From a checkpoint of a small image captioner.
Data: trained on regions of photos with short descriptions (Visual Genome), 203450 training examples, 3.8 epochs.
Rows from block 4 of the image encoder of a small image captioner, named by matrix and row number. Rows with one number belong to one neuron. Each number is 128 + 24 x the weight over its row's rms, rounded and kept within 0 to 255. All counts start at 0. Numbers have three digits each. After the name is the row's rms in percent of the matrix's.
After each neuron's rows are labels from the 100 images, of 14976, where the neuron reaches its highest value: "top examples" is what is common among them. Only what is clearly more common there than usual is listed. The data: regions of photos with short descriptions (Visual Genome). In brackets: how many of the 100.
# fc1: MLP up (encoder.blocks.4.mlp.fc1.weight, 512x128), inputs 0-127
# fc2: MLP down (encoder.blocks.4.mlp.fc2.weight, 128x512, transposed), outputs 0-127

fc1.186 070:109145168113117161125138135069167104139118164114142099126166101122095064121108082146101114110157095107085136124127133110118147140108130130135139163094117129127141149080128111128128100135163157124110113132126109110168102118125170091116122135096095099107134156113126099145094082092141098120135147102080136138115142116091099146160118116096151098102167113151116106102124145099123145093114
fc2.186 063:130155134107134114104151089150114136135113115107146175132134116112118110104093137108133178133165099095121144065142124150147109126116103150177112149128107161141110102120108114108190107121131165128135112136129095147135167138130150155150152150169151100126141111131125145137137162109119110111173142098108144093111176133111161127127156145143110142177136180075117140078120157132158160113132
top examples: text has "man" (25)

fc1.403 102:113124148111166137134071110119160093126119161101160138097164136124098170144119102126116135095143099162139136098128125121161108094122096160123099124094132160119101107142100126108165101133136173114082142078135107165140109148084115139106139121132129090133109128099115089104123131132145131122131111123100130096093144141094096103086106147153096114155139125136154115127090185143130108079143
fc2.403 142:086123129163128138149121142108142124143147155143101110128159161159148076150146108158164172133134155174097133136148165133140133134148156172101111120148133132122127154145170169174132112168159153163130161129115131125143158141140122112114152123099131109121121158128159166145128132134149176170089130156117105158149105117121152127155170154156160130145125139152184149145088147158140110141163
top examples: text has "man" (25)

fc1.216 091:137101190132128207111116138133169132141105168113131151112157166148082094114102126154095116105139097119097096145097108106101104115155101094125120115110131120168154149118119090128113118102197143107120120128152140124199161122143123156147118134129125098131115116134143124138145117114107128108101115120075134126140132124122123152123105120132104124158131172118103059124143121148135113139111
fc2.216 146:104157130140124123135146089142117091135145124093140128142115159114122164136101112122117131129160118085137162058123151116123140109087093121149134110105099182096122087128092103092169089144132133102113095116158091177128137108091125131138112119152120111115176142101091126111097152106118080093168113092125141108121153113119142120100120114141091157141113150118107134107129178102124148116142
top examples: text has "blue" (32)

fc1.386 083:108164156093170152142119100143167098141106153128176156117165134121096149133111118100104138102136088178119112106128129124174099113136091162101094124104136151116110110163095138097150088138143168130077141104119120145155110119114106127105129097151137084122104137106121099121173150148166112119125111118098129125083141144107097090116130166125100158123129122159147111103100154123111123090136
fc2.386 088:127105146139156132123114144114166137159128158151135169122154158180154083090156124161135176170131151149099142095162152134144130144128153154124115142148151144168136153136160146171120114121152168159132154138131148137154164176134147129105174114151140111135155162165122170153154113120140121157121108156132125137149138137151171112123164161147149102165140157144095153155150147165141127147140
top examples: text has "blue" (30)

fc1.46 093:120151155115173144151112106121169094139131154144174156115167116088093169131122117100102128095136088184133124097159139129176099121128155166104093121109135149127108128164116139137152099134137171133074161112127122157155119125104101123133133120157126080134104139122123092107141116132167118114134103112099138102081150111105108095108145151136098170139125120157146117108101160123122145085132
fc2.46 126:103127156137152140137135146123163137155122158141141149136175151160159087100149132162153170174128152143093135127157139142163128137136143173135117143151161136165122156133145148154109127154149176160145150126131154142165178163125141134123168141142147113131136155150126181148171117120146128150133121134142112152164129126147167117171182170148144113170119164150104141158138132168135134149145
top examples: text has "blue" (30)

fc1.175 079:137151113116138115120126143130116111129153119102126114118121113113138145205128114107156155143117140145135144135121131129166112115128130151127115125129144127114039141162120137120170125127118127094122134118116105149108087127121105133106152123140110132132111106096128125117129122154117117112119132151139107103118113148133116034115133156132092141140116140096226129156081126139158130123210
fc2.175 081:120138115138130131127144131142138089182132130126125129151141145147137145158139094149133130138212141124064169087143143137137155131135135139120169117128147201127131132129123043134173086132144118073131121134168056152130143142119122132143132133130137138049154161134080133132133131125150135128138118145118128135134128116126140132133134127124128135146120154153140148147131170139128132135142
top examples: text has "red" (33)

fc1.7 086:133102177132138186104108150136155122164099159089138166097147155122094078125104126126106121112149108118066107130095098098109110091168076100115125121112156135179141161119116095135123112117181136095120125135148126135176155136136127157123143116139138110113098105138124132127153101118104102098119113126094126129137119135127115146145094127139098147168136175107112066135134130152150119139122
fc2.7 101:089137116147110116149133097128109081127155113105140107127121151128116169132107089131120140113158118097130179051119163111125148112081107131129134108107098180071104103121104112105174070157135125115114106115144095162120131118091118123127130109123117114116168134081110126113076130104123088109149112096101126087114140111111121106079120122126103133130115131120117135104124177119127132107132
top examples: text has "blue" (26)

fc1.276 084:139134157150165151158102147120162098163131162114144152109167122114095116149136106106114135095164097152089131067140111119163128099122135156130127137095160166136099130136112115127152093138149165114093146130150096167154103151090126124105159103151163099091121134142078101107125104137138118124167118112094132115105145118096091093155118125157109136156149131139158108131101176131125140090147
fc2.276 082:096087144162138130159117158087127129127144154146081104116143148151132093131137115152139161142144135164123148111139159140147126146151169145094115153139148134112135163135169133172166121153134157147149151146123115113134129143132144131110153109089134092132134121101163139143117118135141177177062152196127109108134107155139134134140145141132162081139143140118172169140077154159138104139123
top examples: text has "man" (27)

fc1.149 068:106137163103143144115102118121173096148108168125144114132174130141092128117118076156096121093153081150100159096132133120147113134126117140122112152078110154107138134122115132126130068117141175138093125095131121148159106110105127132132102134108083093115086155106128082119122128116159113117107136109084140124099160156091063127092132136127123122134162110161121119104122165137117121086113
fc2.149 074:165120169126154152099145137138131175137128118138143179154107172153138098055149158140116142160141109121101129062123133112129103112127127123147092163106154149169131122137135143134122119115134155171140132114138146153152132131130156131110150131173126095140177142177098152123165122099120099122167107107131136133101149120125168124111155140142125173158113164120085104138153154129147159125150
top examples: text has "man" (26)

fc1.375 077:136132178122152191152139115125167132157108163123164126093163122105082086144091103128096145100147098131075095121157128099131109117155141123125112128111152126134122151123114098143156114124189160096088144126143100126189117120125127101105118086117123075108143120147123113129133090141125128104149126130086109133114122099115098123147154146118109155141143149126137070120108139094117145107143
fc2.375 072:074131145159153118142141132128127099141164143124116075134162165160156106132149102160144179151160134145102163078158175142145131130126139155131115117133135157090142142143142121150180092177162165130113134134135093148152145148126116147123170135102145084114154146082133168121128128119135130154112132140114134146115145114136150123136165136165129121156124151117150177153103168162160132117146
top examples: text has "blue" (31)

fc1.363 075:144110186124139183106101137132174133151090171103135163107162157131087100113101121132089112098140086123094112134098091093109098101150076095129120114111133135176151159123100102126115115086174149111117126116149139134181163133135115154116129126134128106129095118143127116125151117109113098111119100123076137132133136118113130155135108122142109115172130166122104076123142129150141111133110
fc2.363 114:096148127137117127144150093137120085133149125093146115147122148115119151136085099119116127121146118084130175055115159110108140101092093114140126104109101173083111091119095126094167083160133133125102091105135105167132137101105121127146114128137120126119171136092112132105090148100127079098163111090127137103120147102116132121090121097130090152135108145116137124105114168103130152112153
top examples: text has "blue" (28)

fc1.177 067:141148117114141117117128142127119110136144123099130116113124117115135130208125107108154153142121138148128134136113119122168118113127123149124119129126143129129039144156118131123176119126120129089121139119123097150110087127122108136107151127139115128125111107101123125118133118147114111110120131151136109105120114146130113038124129152135087141139117141094224126160077131143159128121214
fc2.177 073:117120124148133125120143144127144097169134133133106142142137164163136132149131099165132124138209144133063169097146154141137136126143145144102154109139161194135144135122136053150175095144152128082124119125162063141136150143127117120130143128117128118060150165144099136133145116120158160142118113158122121137153118108125155129148136136123128131146115155152130159155133166143136125153146
top examples: text has "red" (32)

fc1.178 062:136144132127144124125147129123147116155134142128163132129154122141119085160112103109136130131131107159095091112105101126191115131103132170119104154090119143160065127155104149127159079108124157127092161095103116124124087131139115108094131140142139108120140146133130096135123131141159114128132130133114130127086142144105102047184136142109099106108127109141192130116080149119144135092171
fc2.178 100:113091137155144128109113174102150138128124135158093159113139156164152108115144120158158150134158149170105131136154153162135106139162158155089116118154175149153142163134169100178148128138159147121126160122149113128143163154139124107110154119119146100122141149157134145139154101128156172160081111189126111136151099110135158110171158145146158102135116146139121154152136131157127087162146
top examples: text has "man" (27)

fc1.420 083:114131142099157126122110111137164109134121159114166137122171129131106164142115125118123141113140094178128120073113131116174106108120102162114098130076116163113091102158098142089144072124128176130077154083111119142131098125116109132111125120130138091127104132098135085127133134148155116115121123116102125114091143137089079078117111150125105128119143115144162127117093179134128115083146
fc2.420 088:120108148145166139128118151113144146136147155156121133132150174167161071111160140162164193168133158163110139118150160134147118130136151175109096157133153137137140155159166145169138139147155160151144157119136139139149163150138154121111163111117137099138142146160132171135129122147155151145102131167128129148147128127158162119171177155153156141169136160135134153155122137159145122149146
top examples: text has "man" (25)

fc1.155 087:131128140128163126147106138149162087142128151126163146120169094106107152137127123102125138112141092168128132065141138124177111109108149171142097129077145166107095121158116146105141073123125173134084146128113116153132097121101108113107148110143128097128118139131116085116131097141162116130154114112103124120085146113089080078125130146124125114125134111153158130113096181125126149080143
fc2.155 096:108120150156153134132124146107151154140134151151100129127153150157156064121146141154154170165128150164113123108154156152154110145158163166114098150151141133155135158149170136172137139156158167148151158138137142137151158155138146132118166119113142086143141151138142165149147131143143155162101141179126119136143126145142155125166172165152160107164143162141135174153107144162146117149136
top examples: text has "man" (26)

fc1.481 075:130134165118138161128119138133163111161093151094135153115162165148096079122101094123099122101150091122080142124088070094123106110169044122091125129118157137172141146126108101145130110132158158118107120131156123151163126123119121141102146099136136106105120143135102108120171115116126097066101126095096124155122136157125117143157116117145085138153128135139117096121130141137137133114116
fc2.481 066:106136125125119129127126105134122105126120112122148154134126134114126146069106104105136135132162103110114176068132129121106133107091100136149124110112099164117120106089114139114166064100135142162098128104129112141142162121126121107133114127143141125118165162079111156108092145085131081079133089107117120101117137093108153119085140120139113164134080149112072115135158170106100134114162
top examples: text has "blue" (25)

fc1.270 106:111121147107168135134077106107164101120125159113160138097167129133099168141125099131121135096141099167149131099125135122164111096115101164124099126098131161110097109141108130102162105135133176120081148089133110163139108143085121142112142130134129088136104130099113086109125135128150130125132108123100135097094148128091109099082107148155099122151134121141160119125086189151130109076143
fc2.270 149:085132130160126135135118137103146122147145160143103115132162155161145075145141107161162178137127158171099131142152164130144125132142152174108104124150132130127126156141168174167128118169161158166137158132112140134146162144141132120119152124100124108126122166137152170140136133129147182164095129153118099160148100113120154132162169154153157140138128140152180147144092139159141108142161
top examples: text has "man" (26)

fc1.503 084:138149113115137114120128143134116109123154118102130111119119113113139146202126115108154155144115140144136143136123133129166110114127135150126110121131144125110041137165121138118170126126117127098120136117116108148107085128121101130105149122141109131135113105095129128119129123154119121111119131151140107104117113145136117032111136158130095138137112140098225130155079128138153130124210
fc2.503 084:126135118138128131137140135146139085183133127128132129149144141144139149155140097145133131133213137126062168086137141137139160134132135137124173119123144202125129135128126046128173081127143118073131124134170057155132142142117121133145132138129142144048156157127075135133127133128145129131133122141118129134133129124128131131128130128128127135143119149148137148147130173142131138131138
top examples: text has "red" (32)

fc1.30 049:104135162128131152123141133131167087171108167118137116136166141154097099117113076139103119111155087125069119122108089123128119118129091132109127152088130141134141142102102121135141079127153156129103094105122110130156088117115138139114114117114110098092094150127121099130152118100144091108124149103081130120111141182097050144123099125106089123103166110150116112104121151140117111100114
fc2.30 060:166130186116187157117142137127161149137138146152146170147110155138175124085138134119129114180154138117097139083135117088130118117100128135136104137063130150141173119132140114128139091131146175145123140098132123144176131115117130120103138111177105105121151146137094160139127115082134084118149101100147142126133163126129135136111147138119138126110103141142106084168137138119146148170175
top examples: text has "man" (25)

fc1.91 100:140122154125139156096130165142146104168117141068134158110142136122107077126102121106111118111149110116068143122080079092116110087162051110109128131120160136175135167122126104144130106117154141109116107134144123141152135126132122155091166106150151111102102124117110124123154090113113078083111136104111122131132116152135106143161094121136085143153127148117118098133130129156171132132124
fc2.91 098:110121097123113111137119095128098095110134094118146097110109125107108174084123100109114138114150102096137182077110133096122144112078107121132138119104103160070120104112104135099144076129110108152116113110120124131093100119110118126122121097121111128128148109073130114118069125117112114087147122083090126076110141114111116108076117123116108119119116103102085109105151153114110127106104
top examples: text has "blue" (26)

fc1.232 101:121127177115137168120109127127183098192124189117122131120188128125089065122138104119105115106148082126043124092122124127126124122133114117127129151065130150147137140114127114126123072135163169123111131119140129133173134126117137121115141136135131103097095141123091098100125121113132112125125130108055138117122141137095077131120136120135115123138150131138119100118129143122133127112119
fc2.232 112:121155130133126122093154089143108166077123113088130131155119164128123159131090162127120142140115105091186090127124159143119099100107090124146090116135114102116104088122086117093188165150138141098103097106147109148135149105135126127137116136119123089161133150139151142105138150094116131103160099085113130147104139096099162102148128114137090155157114166108098156115140128109129144098150
top examples: text has "man" (25)

fc1.435 097:132143156135179159155062108105155129140098149120149159075153163118094135156117105115109152087150111159113123120153107107141111096145100130127120123117140142159112119138088100138168127126158157088092155092170100175156124171088120145113146105146154092113122111136103114092141132150117131122150112133107123111120133131120112116124120143168100143180138158110146086151104155144125112113151
fc2.435 124:082105131149117133151105150098136093136146149150100096115162143154147110152141083153155157123145150172091141126152154122134143141140155165091120120132142129096121164140168153170151092164149146152125160129107105109141147145129116108108155124090129115112103147105166160138108108136139186173076122154111102136135108113123135138138161147139156109125116140147181127148077148163136097137151
top examples: text has "sky" (33)

fc1.311 078:137149116113141114118122142130119111126151121098126113118122113113139141202128109107154154142116140147135140137118130126168111112126125148130112123129144127115040136162119137118170125125116127094122139120118106150108090126119103135106148127142111132133115105094126126117129121151116116112122131150138109102120112144133117035111132155136095137142112140094226129156079129138157129124213
fc2.311 079:126129117141131130125142136146146089180125130130121135143146141149132145159140099160134129136210142130060168089143142139141152136142138137120165119133155201127139136129128048130179087128145127074132123138169055153132146147118123131143140139121136133052155161137083138137136127129150137133133118146119130128142129126131138137133130131123126129145120152148135154147130170142137136142142
top examples: text has "red" (34)

fc1.290 083:117164144116160138142116116089155104150130151129170125105157121128107098139128110105124125118147100154096120108122133115199127127102124188130116153102112151132087117144096134157162093125136161115078154107125103162137089134104132122089139145144138094107110141113109101115101127137168094120128123098108134119073138148103102071148137162153119109145146108147166116119074154141148142093141
fc2.290 111:089109135133141131113136141132124142141124158164128143127155149129149100089169118136166150138138117151105130134153153132134104163125160163138109175147135128140153142171157128154145132160130159143156156157107134109122124155165174153144158110124135100132129122132140143169150147178165153131106169153131160131183161175153138123136171163153159098143188129096124143113134128143161145177142
top examples: text has "man" (26)

fc1.371 090:139151112115136113122126138136114110123157117105132111122121113115141152196125118109155156143112141142139143137125138133168106118126139152126105120131141125105042136169119141117167127123115125104121134111115113147109088126122097130104148122138103132140115104095133128119127126160121121114119130149142106106116110143137120030108140164127098135135110139101225132150082126135150131124208
fc2.371 095:128131118133125135139130137147134082182131125130142125141144136134135153156146098138133133133209135129067167083133135136140164143137135135133175121122141198122125138131126045125173080123140119074134128140172058157135143144115122140154130139134148153051158157118071142132122134130138124129130123134121128132131131133128127130114126135135130134142119147145138141144135176138123141127136
top examples: text has "red" (34)

fc1.296 095:131145158134182164154063112107159131145095150118153161075153164118094128153112105115104150087145107161109116125152106099139108096146101126129118120117140140165117120139089102135165129124160157088091154094166102173160130170094117145116144105146154088115123112142107113096145130149118130122150111133103123113121133124120115119131121142165104140182135159111143083149108150144125111114148
fc2.296 121:081105128146124131149106150101142084139143153146101096117159141151147113149137076150159150123154155170084150116158151126136145140140148163096121117132139137094118161139168153165158082162151149152120159130106097112146150145127116109113151127091136113108104153102166166134106111130136186170081124150113108135126113115115135137136159146133154111122120145148175128147080155161132096128154
top examples: text has "sky" (33)

fc1.74 097:130141155130176164150061113115150133146096146106147160069147164113098124157114112108109151092145115155106119130147104100133112093150092121128120119123140137165119117138083096131165132124160147079099153093168100172155135173093117149117148103149154098113119104139106120090145132153109127126150112137110122113129128126125118121132115141166104142180133162102140081155111143147123107122151
fc2.74 112:081104126147125131153110148098138081135146147143105088120160139148150122150141071147157141120154151167085150114156150125133148139131149158100124117125135138089119159144165148165161077160146147147116157131105093105145142144125112110108147123086132112106098142094166165132099105134138186170085126144113112133122118118120131135133160141126152106113126139143178123147076154162130097125154
top examples: text has "sky" (27); text has "blue" (25)

fc1.466 071:134143174135156180157136124117167124143119161144166131098171107119079093151101113123104148093156103130084127122159119093147127120128140140128121141114158130127111140120118106132159109132178167105085151146142093138183099122118139092102139082127144073098141126145108111126141091140136121125158128128082108137108123103112110110152155139122127145143149141135150081120098147093103160092150
fc2.466 060:076125147174145143169127131103137102152153149146107093124153151136148091146147108140148159156166139164097158072145159127146144145132165150112127140140120170107151159132157122162184084162150161140140155142138098137147134148126130143123155113111132107117171140080121155138114156136138133147080150162118124095127128145129137137129158150148157105148145133139174155159093175153133125137134
top examples: text has "blue" (26)

fc1.348 090:133104170143149181119102145152156118159097151093143174104149158131096096124107128133109123110150108134086123126109089097114108086171086107112121122120165140194140170130116098139125115122177144102114127140151125151175150151133120166130153122153145102118111109143129127132169096124110108097111123125101129119132126141133121142136087129139090160171128171115116072134131137168149116133122
fc2.348 101:089135113147112127155133109137117078122143123102131112129117161120115174123105079127116127110176131109125180059124156112124156108089109118125145092105100183076109104131114106106163059147135128121108111105152088146129128112094102107126102119117121107100151145078117126109076125102110105106141109092115124113115137107109121117089110116123107130123118132125112127111126183115111117107130
top examples: text has "blue" (28)

fc1.507 084:132098176132135184101109153137154124165098161090138167098149152123093079124105128128105121110149106116068107130093098100108112090168075099117126121111155135178143161118117096134123112115183138096119128137147126133176158133136129157126144116139139110113098108138124131129154101118102102101117115123090127128137119134128115145145095127136101147168139173107113068135136130147151120141121
fc2.507 105:094139116149109113148132091126110081128153113105138105126121150126115167131101091131120144113156115095133176052120164111124143113081108133128135108107098177075104104120103113105173074158133126116112104116143096166119133116092122127128134110123117114117172135079108127111081134103124083111150113093103125085111141109113122105078125121130103139132111134120118136103122175119132133109133
top examples: text has "blue" (27)

fc1.5 060:134142139136142132122153151113148118170144150112159133128153127146116042159110098112132127131136108149068071123097100129170122131112123161114116158092123136169086122140111139145156086124136154120106152105111109116136084132141134100098134145144153110106162150142129096144117129131153126119133150133107133141098143149101100075199134136100107111102141109141172121113095142106144139099161
fc2.5 093:109082133147149118110100172087144132124115133160082157098134146162141123107139120157143139152158144170109142117144144148140100128161162140076113125144173152151132162125171102177153113134153153124133160117141109127134144148125127100091154108112131088123148133149126145134150091123130160163063106193114102120137091105122153124153156142140158095130115135126127145143124136152126076148117
top examples: text has "man" (25)

fc1.107 090:128135170130161178157110116124155131171114159136145135089154124100084073153112119114106145095160113142045103114159129103132127107147140122120131133110156131134118138119114092138154117141181150087102151134159088142174120134108133113110134090135138090081137110151097123112134104145114130123160125135092114128125120104113095115144145135138104168155153155112143076138109145109110143113149
fc2.107 062:100103136154143126139107155091098114120140126140084080121115160144122117130144103133147167141164122170107145073150152153140130146135155143108106115147130149094150159146169115168205082149144163131132161131122080103133124151151119129118148123081131091124139118088148152137126114138121158157070149165108111134125111137121140105133141153138159109145130129099159153122093165151125102132116
top examples: text has "blue" (26)

fc1.68 088:140148114116135113119127143137115111123157118100131111121120112113138149200125116109154155144112139141140143137121132132167110115128135149126108122133144125110041138166122142115169127123115126100122135116113109145109087127122100130108150122141107130138116105094130129119128120156121119114122132150140105105117111144136118031109134161129096136134113138099227131154084126136153131125210
fc2.68 089:125134117134127133139136134146137079183131127134136127145146139137138152159143098137133133135210136126064172084135138135138162139131134135129174120120140201122127135129128050128174081126141119074134127136170056155133142145114121137147131137133145148049158158119073140131122134130142128129130121139120129131133130128128129131117128130132129136143117148143137143144134175138126139127138
top examples: text has "red" (32)

fc1.456 079:128120170118132192135117131112155132154091151119152141094151145104089068140079113122098147106143111120070124141143121097115107124172119108115113124111143109147133132119104094152147127117195144089100138122146104124181133110122132101109110088116119082110145112143141126127125100144113145092127125132090098147125110118131091136136153136118107171150148157116125059123120128084114149124136
fc2.456 066:094125136142128119122128128126140101127153159112102116117145196148143120124113094154142185156174145128117140061158168132144137124085124157092129128129125163098128141130132101139194087161165168127133131096160084148154159140122138093127144128112139091114162156117119169127136146097125124146103114146100100121125116112114152118117158137159123138144110148137118159155128189144120104125141
top examples: text has "blue" (28)