From a checkpoint of a small image captioner: encoder depths [3, 3, 3, 3].
Rows from block 6 of the image encoder of a small image captioner, named by matrix and row number. Rows with one number belong to one neuron. Each number is 128 + 24 x the weight over its row's rms, rounded and kept within 0 to 255. All counts start at 0.
After each neuron's rows are labels from the 100 images, of 14976, where the neuron reaches its highest value: "responds to" is what is common among them. Only what is clearly more common there than usual is listed. The data: regions of photos with short descriptions (Visual Genome).
# fc1: MLP up (encoder.blocks.6.mlp.fc1.weight, 1024x256), inputs 128-255
# fc2: MLP down (encoder.blocks.6.mlp.fc2.weight, 256x1024, transposed), outputs 128-255

fc1.616 [186 140 140 125 112 131 103 125 149 116 129 149 156 113 144 146 122 114 127 152 155 146 115 131  90  97  96 125 128  89 157 135 122 149 129 141 118 138 132 134 131 114 116 126 150 110 110 136 102 114 110 172 120 136 110  99 161 122 131 194 145 156 106  72 113 122 150 112 162 127 109 140  99 122 118 146 127  96 117 153 105 168  93 113 127 125 118 134 120 122 100 102 164  98 152 149  95 118 138 126 112 133 128 125 158 131 232 104 147  84 153 117 139 109 112 148 173  92 141 147 141 123 110 157 148 102 105 123]
fc2.616 [  0 117 146 132 134 132 143 154 138  84 161 148 132 105 127 141 124 116 124 172 150 117 126 144 113 146 119 142 138 143 143 102 125 139 134 157 125 125 139 128 180 107 139  66 111 144 134 113 134 145 129 135 128 145 162 135 144 155 171 146 152 128 139 108 145 139 125 113 136 146  96 150 120 118 122 132 127 127 156 159 144 147 142 149 121 122 132 149 147 125 119 121 151 158 125 138 132 127 114 137 105 163 141 143 142 125 152 141 145 114 113 138 124 116 105 106 148 131 147 133 130 148 128 105 185 132 125 120]
responds to: text has "red"

fc1.681 [158 134  71 108 157  93 148 122 146 103 119 130 101 116 119 115 129 101 112 138  93 162 159 115  96 123 129 167 114 120 130 126 138 156 168  93 171 114 130  87  91 111 105 108 149 137  90 171 148 138  93 150 161  84 160 136 129 109 137 112  95 113 168 114 123 144 136 121 158 136 116 117 139 121 139 147  94  83 166 143 107 119 145 127 153 141 128 171 109 108  81 133 156 111 107 116 159  94 131 145 111 131 144 154 153 100 132  97 117 102  87 102 106 104 130  95 134 103 113 131  96 121  95 130 141  93 109 154]
fc2.681 [122  73 173 128 143 112 109 113 123 114 150 156 143 142 153 164  94 152 143 110 136 111  89  95 141 142 141 153 143 106 144 137 112 145 138 130  95 138 153 116 155  90 160 134 102 126 120  99 155 119 162 159 116 172 169 108 135 113 150 145 143 147 142 152 148 109 101  93 142 119  95 111 142  91 104 152  87 107 164 174 126  71 154 124 108 135 111 123 155 148 156 105 150 161 115 155 132  85  87 164 101  68 116 108 117 150 155 180 132 134  96 105 139 143 132  93 125 158 118 145 115 133 109 158 138  95  93 117]
responds to: text has "sky"; text has "white"; text has "blue"

fc1.191 [206 150 139 131 107 135  86 126 163 123 122 141 142 116 146 141 133 105 124 152 161 147 101 141  90  88 101 119 121  71 150 134 117 151 135 135 114 130 127 138 134 115 111  97 153 117 117 139  87 100 104 166 116 130 104  84 141 109 140 155 140 171 100  99  90 120 147  98 182 120 109 135  90 119 127 152 139  95 129 147 109 184  82 125 144 112 112 127 113 123 107  90 156 106 171 129  83 118 154 133 115 128 131 123 112 133 183 106 148  61 146 116 152 106 105 150 154  85 133 165 137 125 105 168 160 100 111 114]
fc2.191 [  0 114 151 129 176 126 139 163 138  80 160 154 135 110 128 157 117 119 122 166 155 123 120 138 121 154 138 150 135 148 154 129 127 129 119 156 112 122 138 118 156 102 148  73 112 151 153 118 151 159 144 138 137 149 157 139 146 162 167 156 163 127 137 149 151 116 117 109  91 156 112 138 123 112 115 136 116 117 167 174 158 124 151 145 125 105 142 145 147 126 136 135 141 166 136 158 127 123 106 159 103 127 139 142 156 142 145 155 147 130 109 145 128 121  86 106 156 140 126 126 122 134 136 100 165 129 106 115]
responds to: text has "red"

fc1.206 [194 151 136 131 103 141  92 120 152 121 118 143 145 102 144 155 129 122 125 150 187 146  87 126  91  76  94 124 131  59 149 143 117 140 123 151 115 130 126 135 146 117 113 107 162 115 114 132  79 100 104 144 118 132 104  76 140 116 130 145 137 166  86  98 127 124 159 115 168 121 106 121 106 134 128 142 138 102 111 158 110 179  78 103 129 110 121 127 116 131 117  89 145 107 173 139  66 130 145 102 116 131 129 128 153 136 177 100 145  63 149 116 154 113 110 161 149  81 135 155 141 124 114 150 155  97 115 105]
fc2.206 [  0  97 153 123 151 128 140 154 146  98 155 155 134 116 137 142 113 131 125 176 151 118 106 126 131 152 127 148 146 134 148 119 122 139 132 160 121 130 144 128 179 100 163  89 108 166 137 108 137 158 134 139 130 149 181 131 144 160 166 151 159 129 137 134 141 115 128 111 113 141  97 128 120 109 106 134 108 106 171 187 156 119 136 145 114 106 138 153 157 116 125 130 153 176 130 147 135 115 101 148 100 108 134 140 145 131 139 162 144 132 111 131 114 120  87  93 146 141 137 131 130 146 129 107 168 133 115 117]
responds to: text has "red"

fc1.682 [154 135  78 102 162  84 148 120 148 130 136 142 125 112 127 127 119  94 109 142 101 153 163 107  90  93 121 167 113 113 149 118 131 148 155  98 171 124 127  83 101 108  79 136 155 121  92 158 148 144  94 144 159  95 164 133 120 105 121 113 103 112 166 140 112 141 141 123 174 135 108 112 141 116 129 128  93  69 158 143 107 124 135 126 133 146 120 160 104 114  85 129 155 113 109 123 154  91 115 144 103 140 137 153 169  86 116  93 128  94  97 101 102 108 113  89 144  95 103 137  99 119  97 115 121  79  93 156]
fc2.682 [ 62  94 167 147 141 112 105 114 114 121 129 146 149 146 147 163 103 151 169 109 115 134  99  95 130 120 146 154 141 106 146 157  97 146 148 111 104 141 148 107 153  95 151 145 107 122 130 114 146 116 159 156 119 161 154 108 123 112 131 138 122 149 144 152 138 110 108  99 139 102 106 114 156  96 112 148  93 102 156 170 116  74 159 105 112 133 111 108 143 166 158 106 135 159 119 155 141  89  92 159 106  59 103 110 109 157 159 171 142 147  95  96 123 159 140 102 135 149 124 147 100 110 114 157 111  97  92 138]
responds to: text has "white"; text has "sky"

fc1.521 [169 136  80 125 140 106 155 134 148 111 142 111 104 137 115 126 122  94 111 136 112 171 136 105  88 103 132 153 106 107 107 101 158 153 171  95 159 105 146 105  65 102  77 124 145 160 116 164 126 119 114 159 151  86 146 135 105 115 127 102  97 130 152 130 110 139 128 130 147 148 123 121 138 102 144 150 101  66 153 136 117 144 132 130 136 123 149 171 121 132  89 124 147 130 119 144 151 103 129 142 117 110 156 153 144 117 121  89 114  97  82  99 129 122 169 109 138  95 111 166  94 125 103 129 133 111 119 161]
fc2.521 [ 14  96 194 157 106 135 142 143 135 182 126 147 137 129 130 144 129 141 133 145 144 131 119 127 136 127 145 153 131 120 121 151 118 131 129 137 111 119 139 125 135  86 132 186 124 174 148 135 138 145 143 150 137 155 160 140 109 154 125 115 113 127 130 105 110 155 129 110 117 131 140 138 132 117 150 118  98 118 152 165 142  76 125 127 154 114 141 135 119 140 138 128 138 159 147 122 124 115  96 167 133  42 127 130 141 128 179 193 137 121 117 124 132 146 113 110 140 143 153 122 116 136 139 125 115 113 122 147]
responds to: text has "white"; text has "sky"

fc1.312 [121 146  74  97 161  92 140 109 146 139 125 133 146  94 129 138 124 107 102 152 100 157 164 124 103 138 124 178 136 121 148 133 128 146 142 115 173 114 131  79 134 125  85 130 162 134  87 151 155 141  90 129 162  86 168 127 150 112 118 130  97 111 166 142 121 148 147 140 156 134  95 104 134 141 140 118 107  87 154 144 121 113 136 135 130 145 121 154 102 119 105 139 156 108 108 110 146  98 107 146 104 152 141 154 145  86 117  91 139 117  89  94 102 114 122  90 138 100 114 134  96 117 105 109 116  78  88 140]
fc2.312 [ 64  87 168 142 142 110 111 118 117 120 138 160 150 144 151 163 105 157 164 112 121 131  92 101 130 129 140 155 146 100 146 149 102 151 155 120  99 144 158 110 158  92 154 137 101 130 130 117 155 120 157 163 118 157 168 108 129 114 138 137 128 155 150 146 140 111 106  97 137 106  93 116 153  98 105 151  98 104 164 170 120  80 153 103 116 133 117 114 138 154 156 103 137 162 114 148 145  97  95 164 103  77 104 112 110 159 158 169 146 142  91 100 137 151 138  90 135 155 127 150 102 122 108 156 125  92  94 131]
responds to: text has "sky"; text has "white"; text has "blue"

fc1.655 [156 146  70  97 159  89 127 119 143 131 126 144 111 118 135 124 111  90 102 124 110 166 154 110  93 121 139 168 114 104 152 117 134 150 160 102 170 124 145  86 114 113  93 116 157 122 101 155 138 134  92 136 145  94 163 116 119 108 130 107  97 125 165 147 126 135 137 131 168 139 103 110 137 114 129 134 106  71 159 138 114 133 132 135 132 137 123 141 102 115  80 126 150 122 123 122 141  95 118 139  99 142 144 155 155  92 101  86 141  94  88  93 115 102 120  94 130  84 109 147  98 106  93 112 124  77  91 140]
fc2.655 [105  72 171 135 141 111 106 124 112 133 129 170 158 149 151 145 106 169 135 116 117 130  99 113 140 126 157 161 147  96 150 143 114 133 148 113 100 141 152 120 171  91 173 160  95 120 133 119 136 130 159 166 120 155 202 114 125 118 129 132 117 144 142 146 127 111  99 100 129 113  80 112 151 100 103 149  97 105 159 178 124  63 139 128 106 124 118 115 138 147 153 101 131 170 124 132 145  94  96 159 100  66 114 103 125 150 158 169 138 162  93 108 139 140 133  82 132 140 123 140 119 129 121 156 123  99  98 122]
responds to: text has "white"; text has "sky"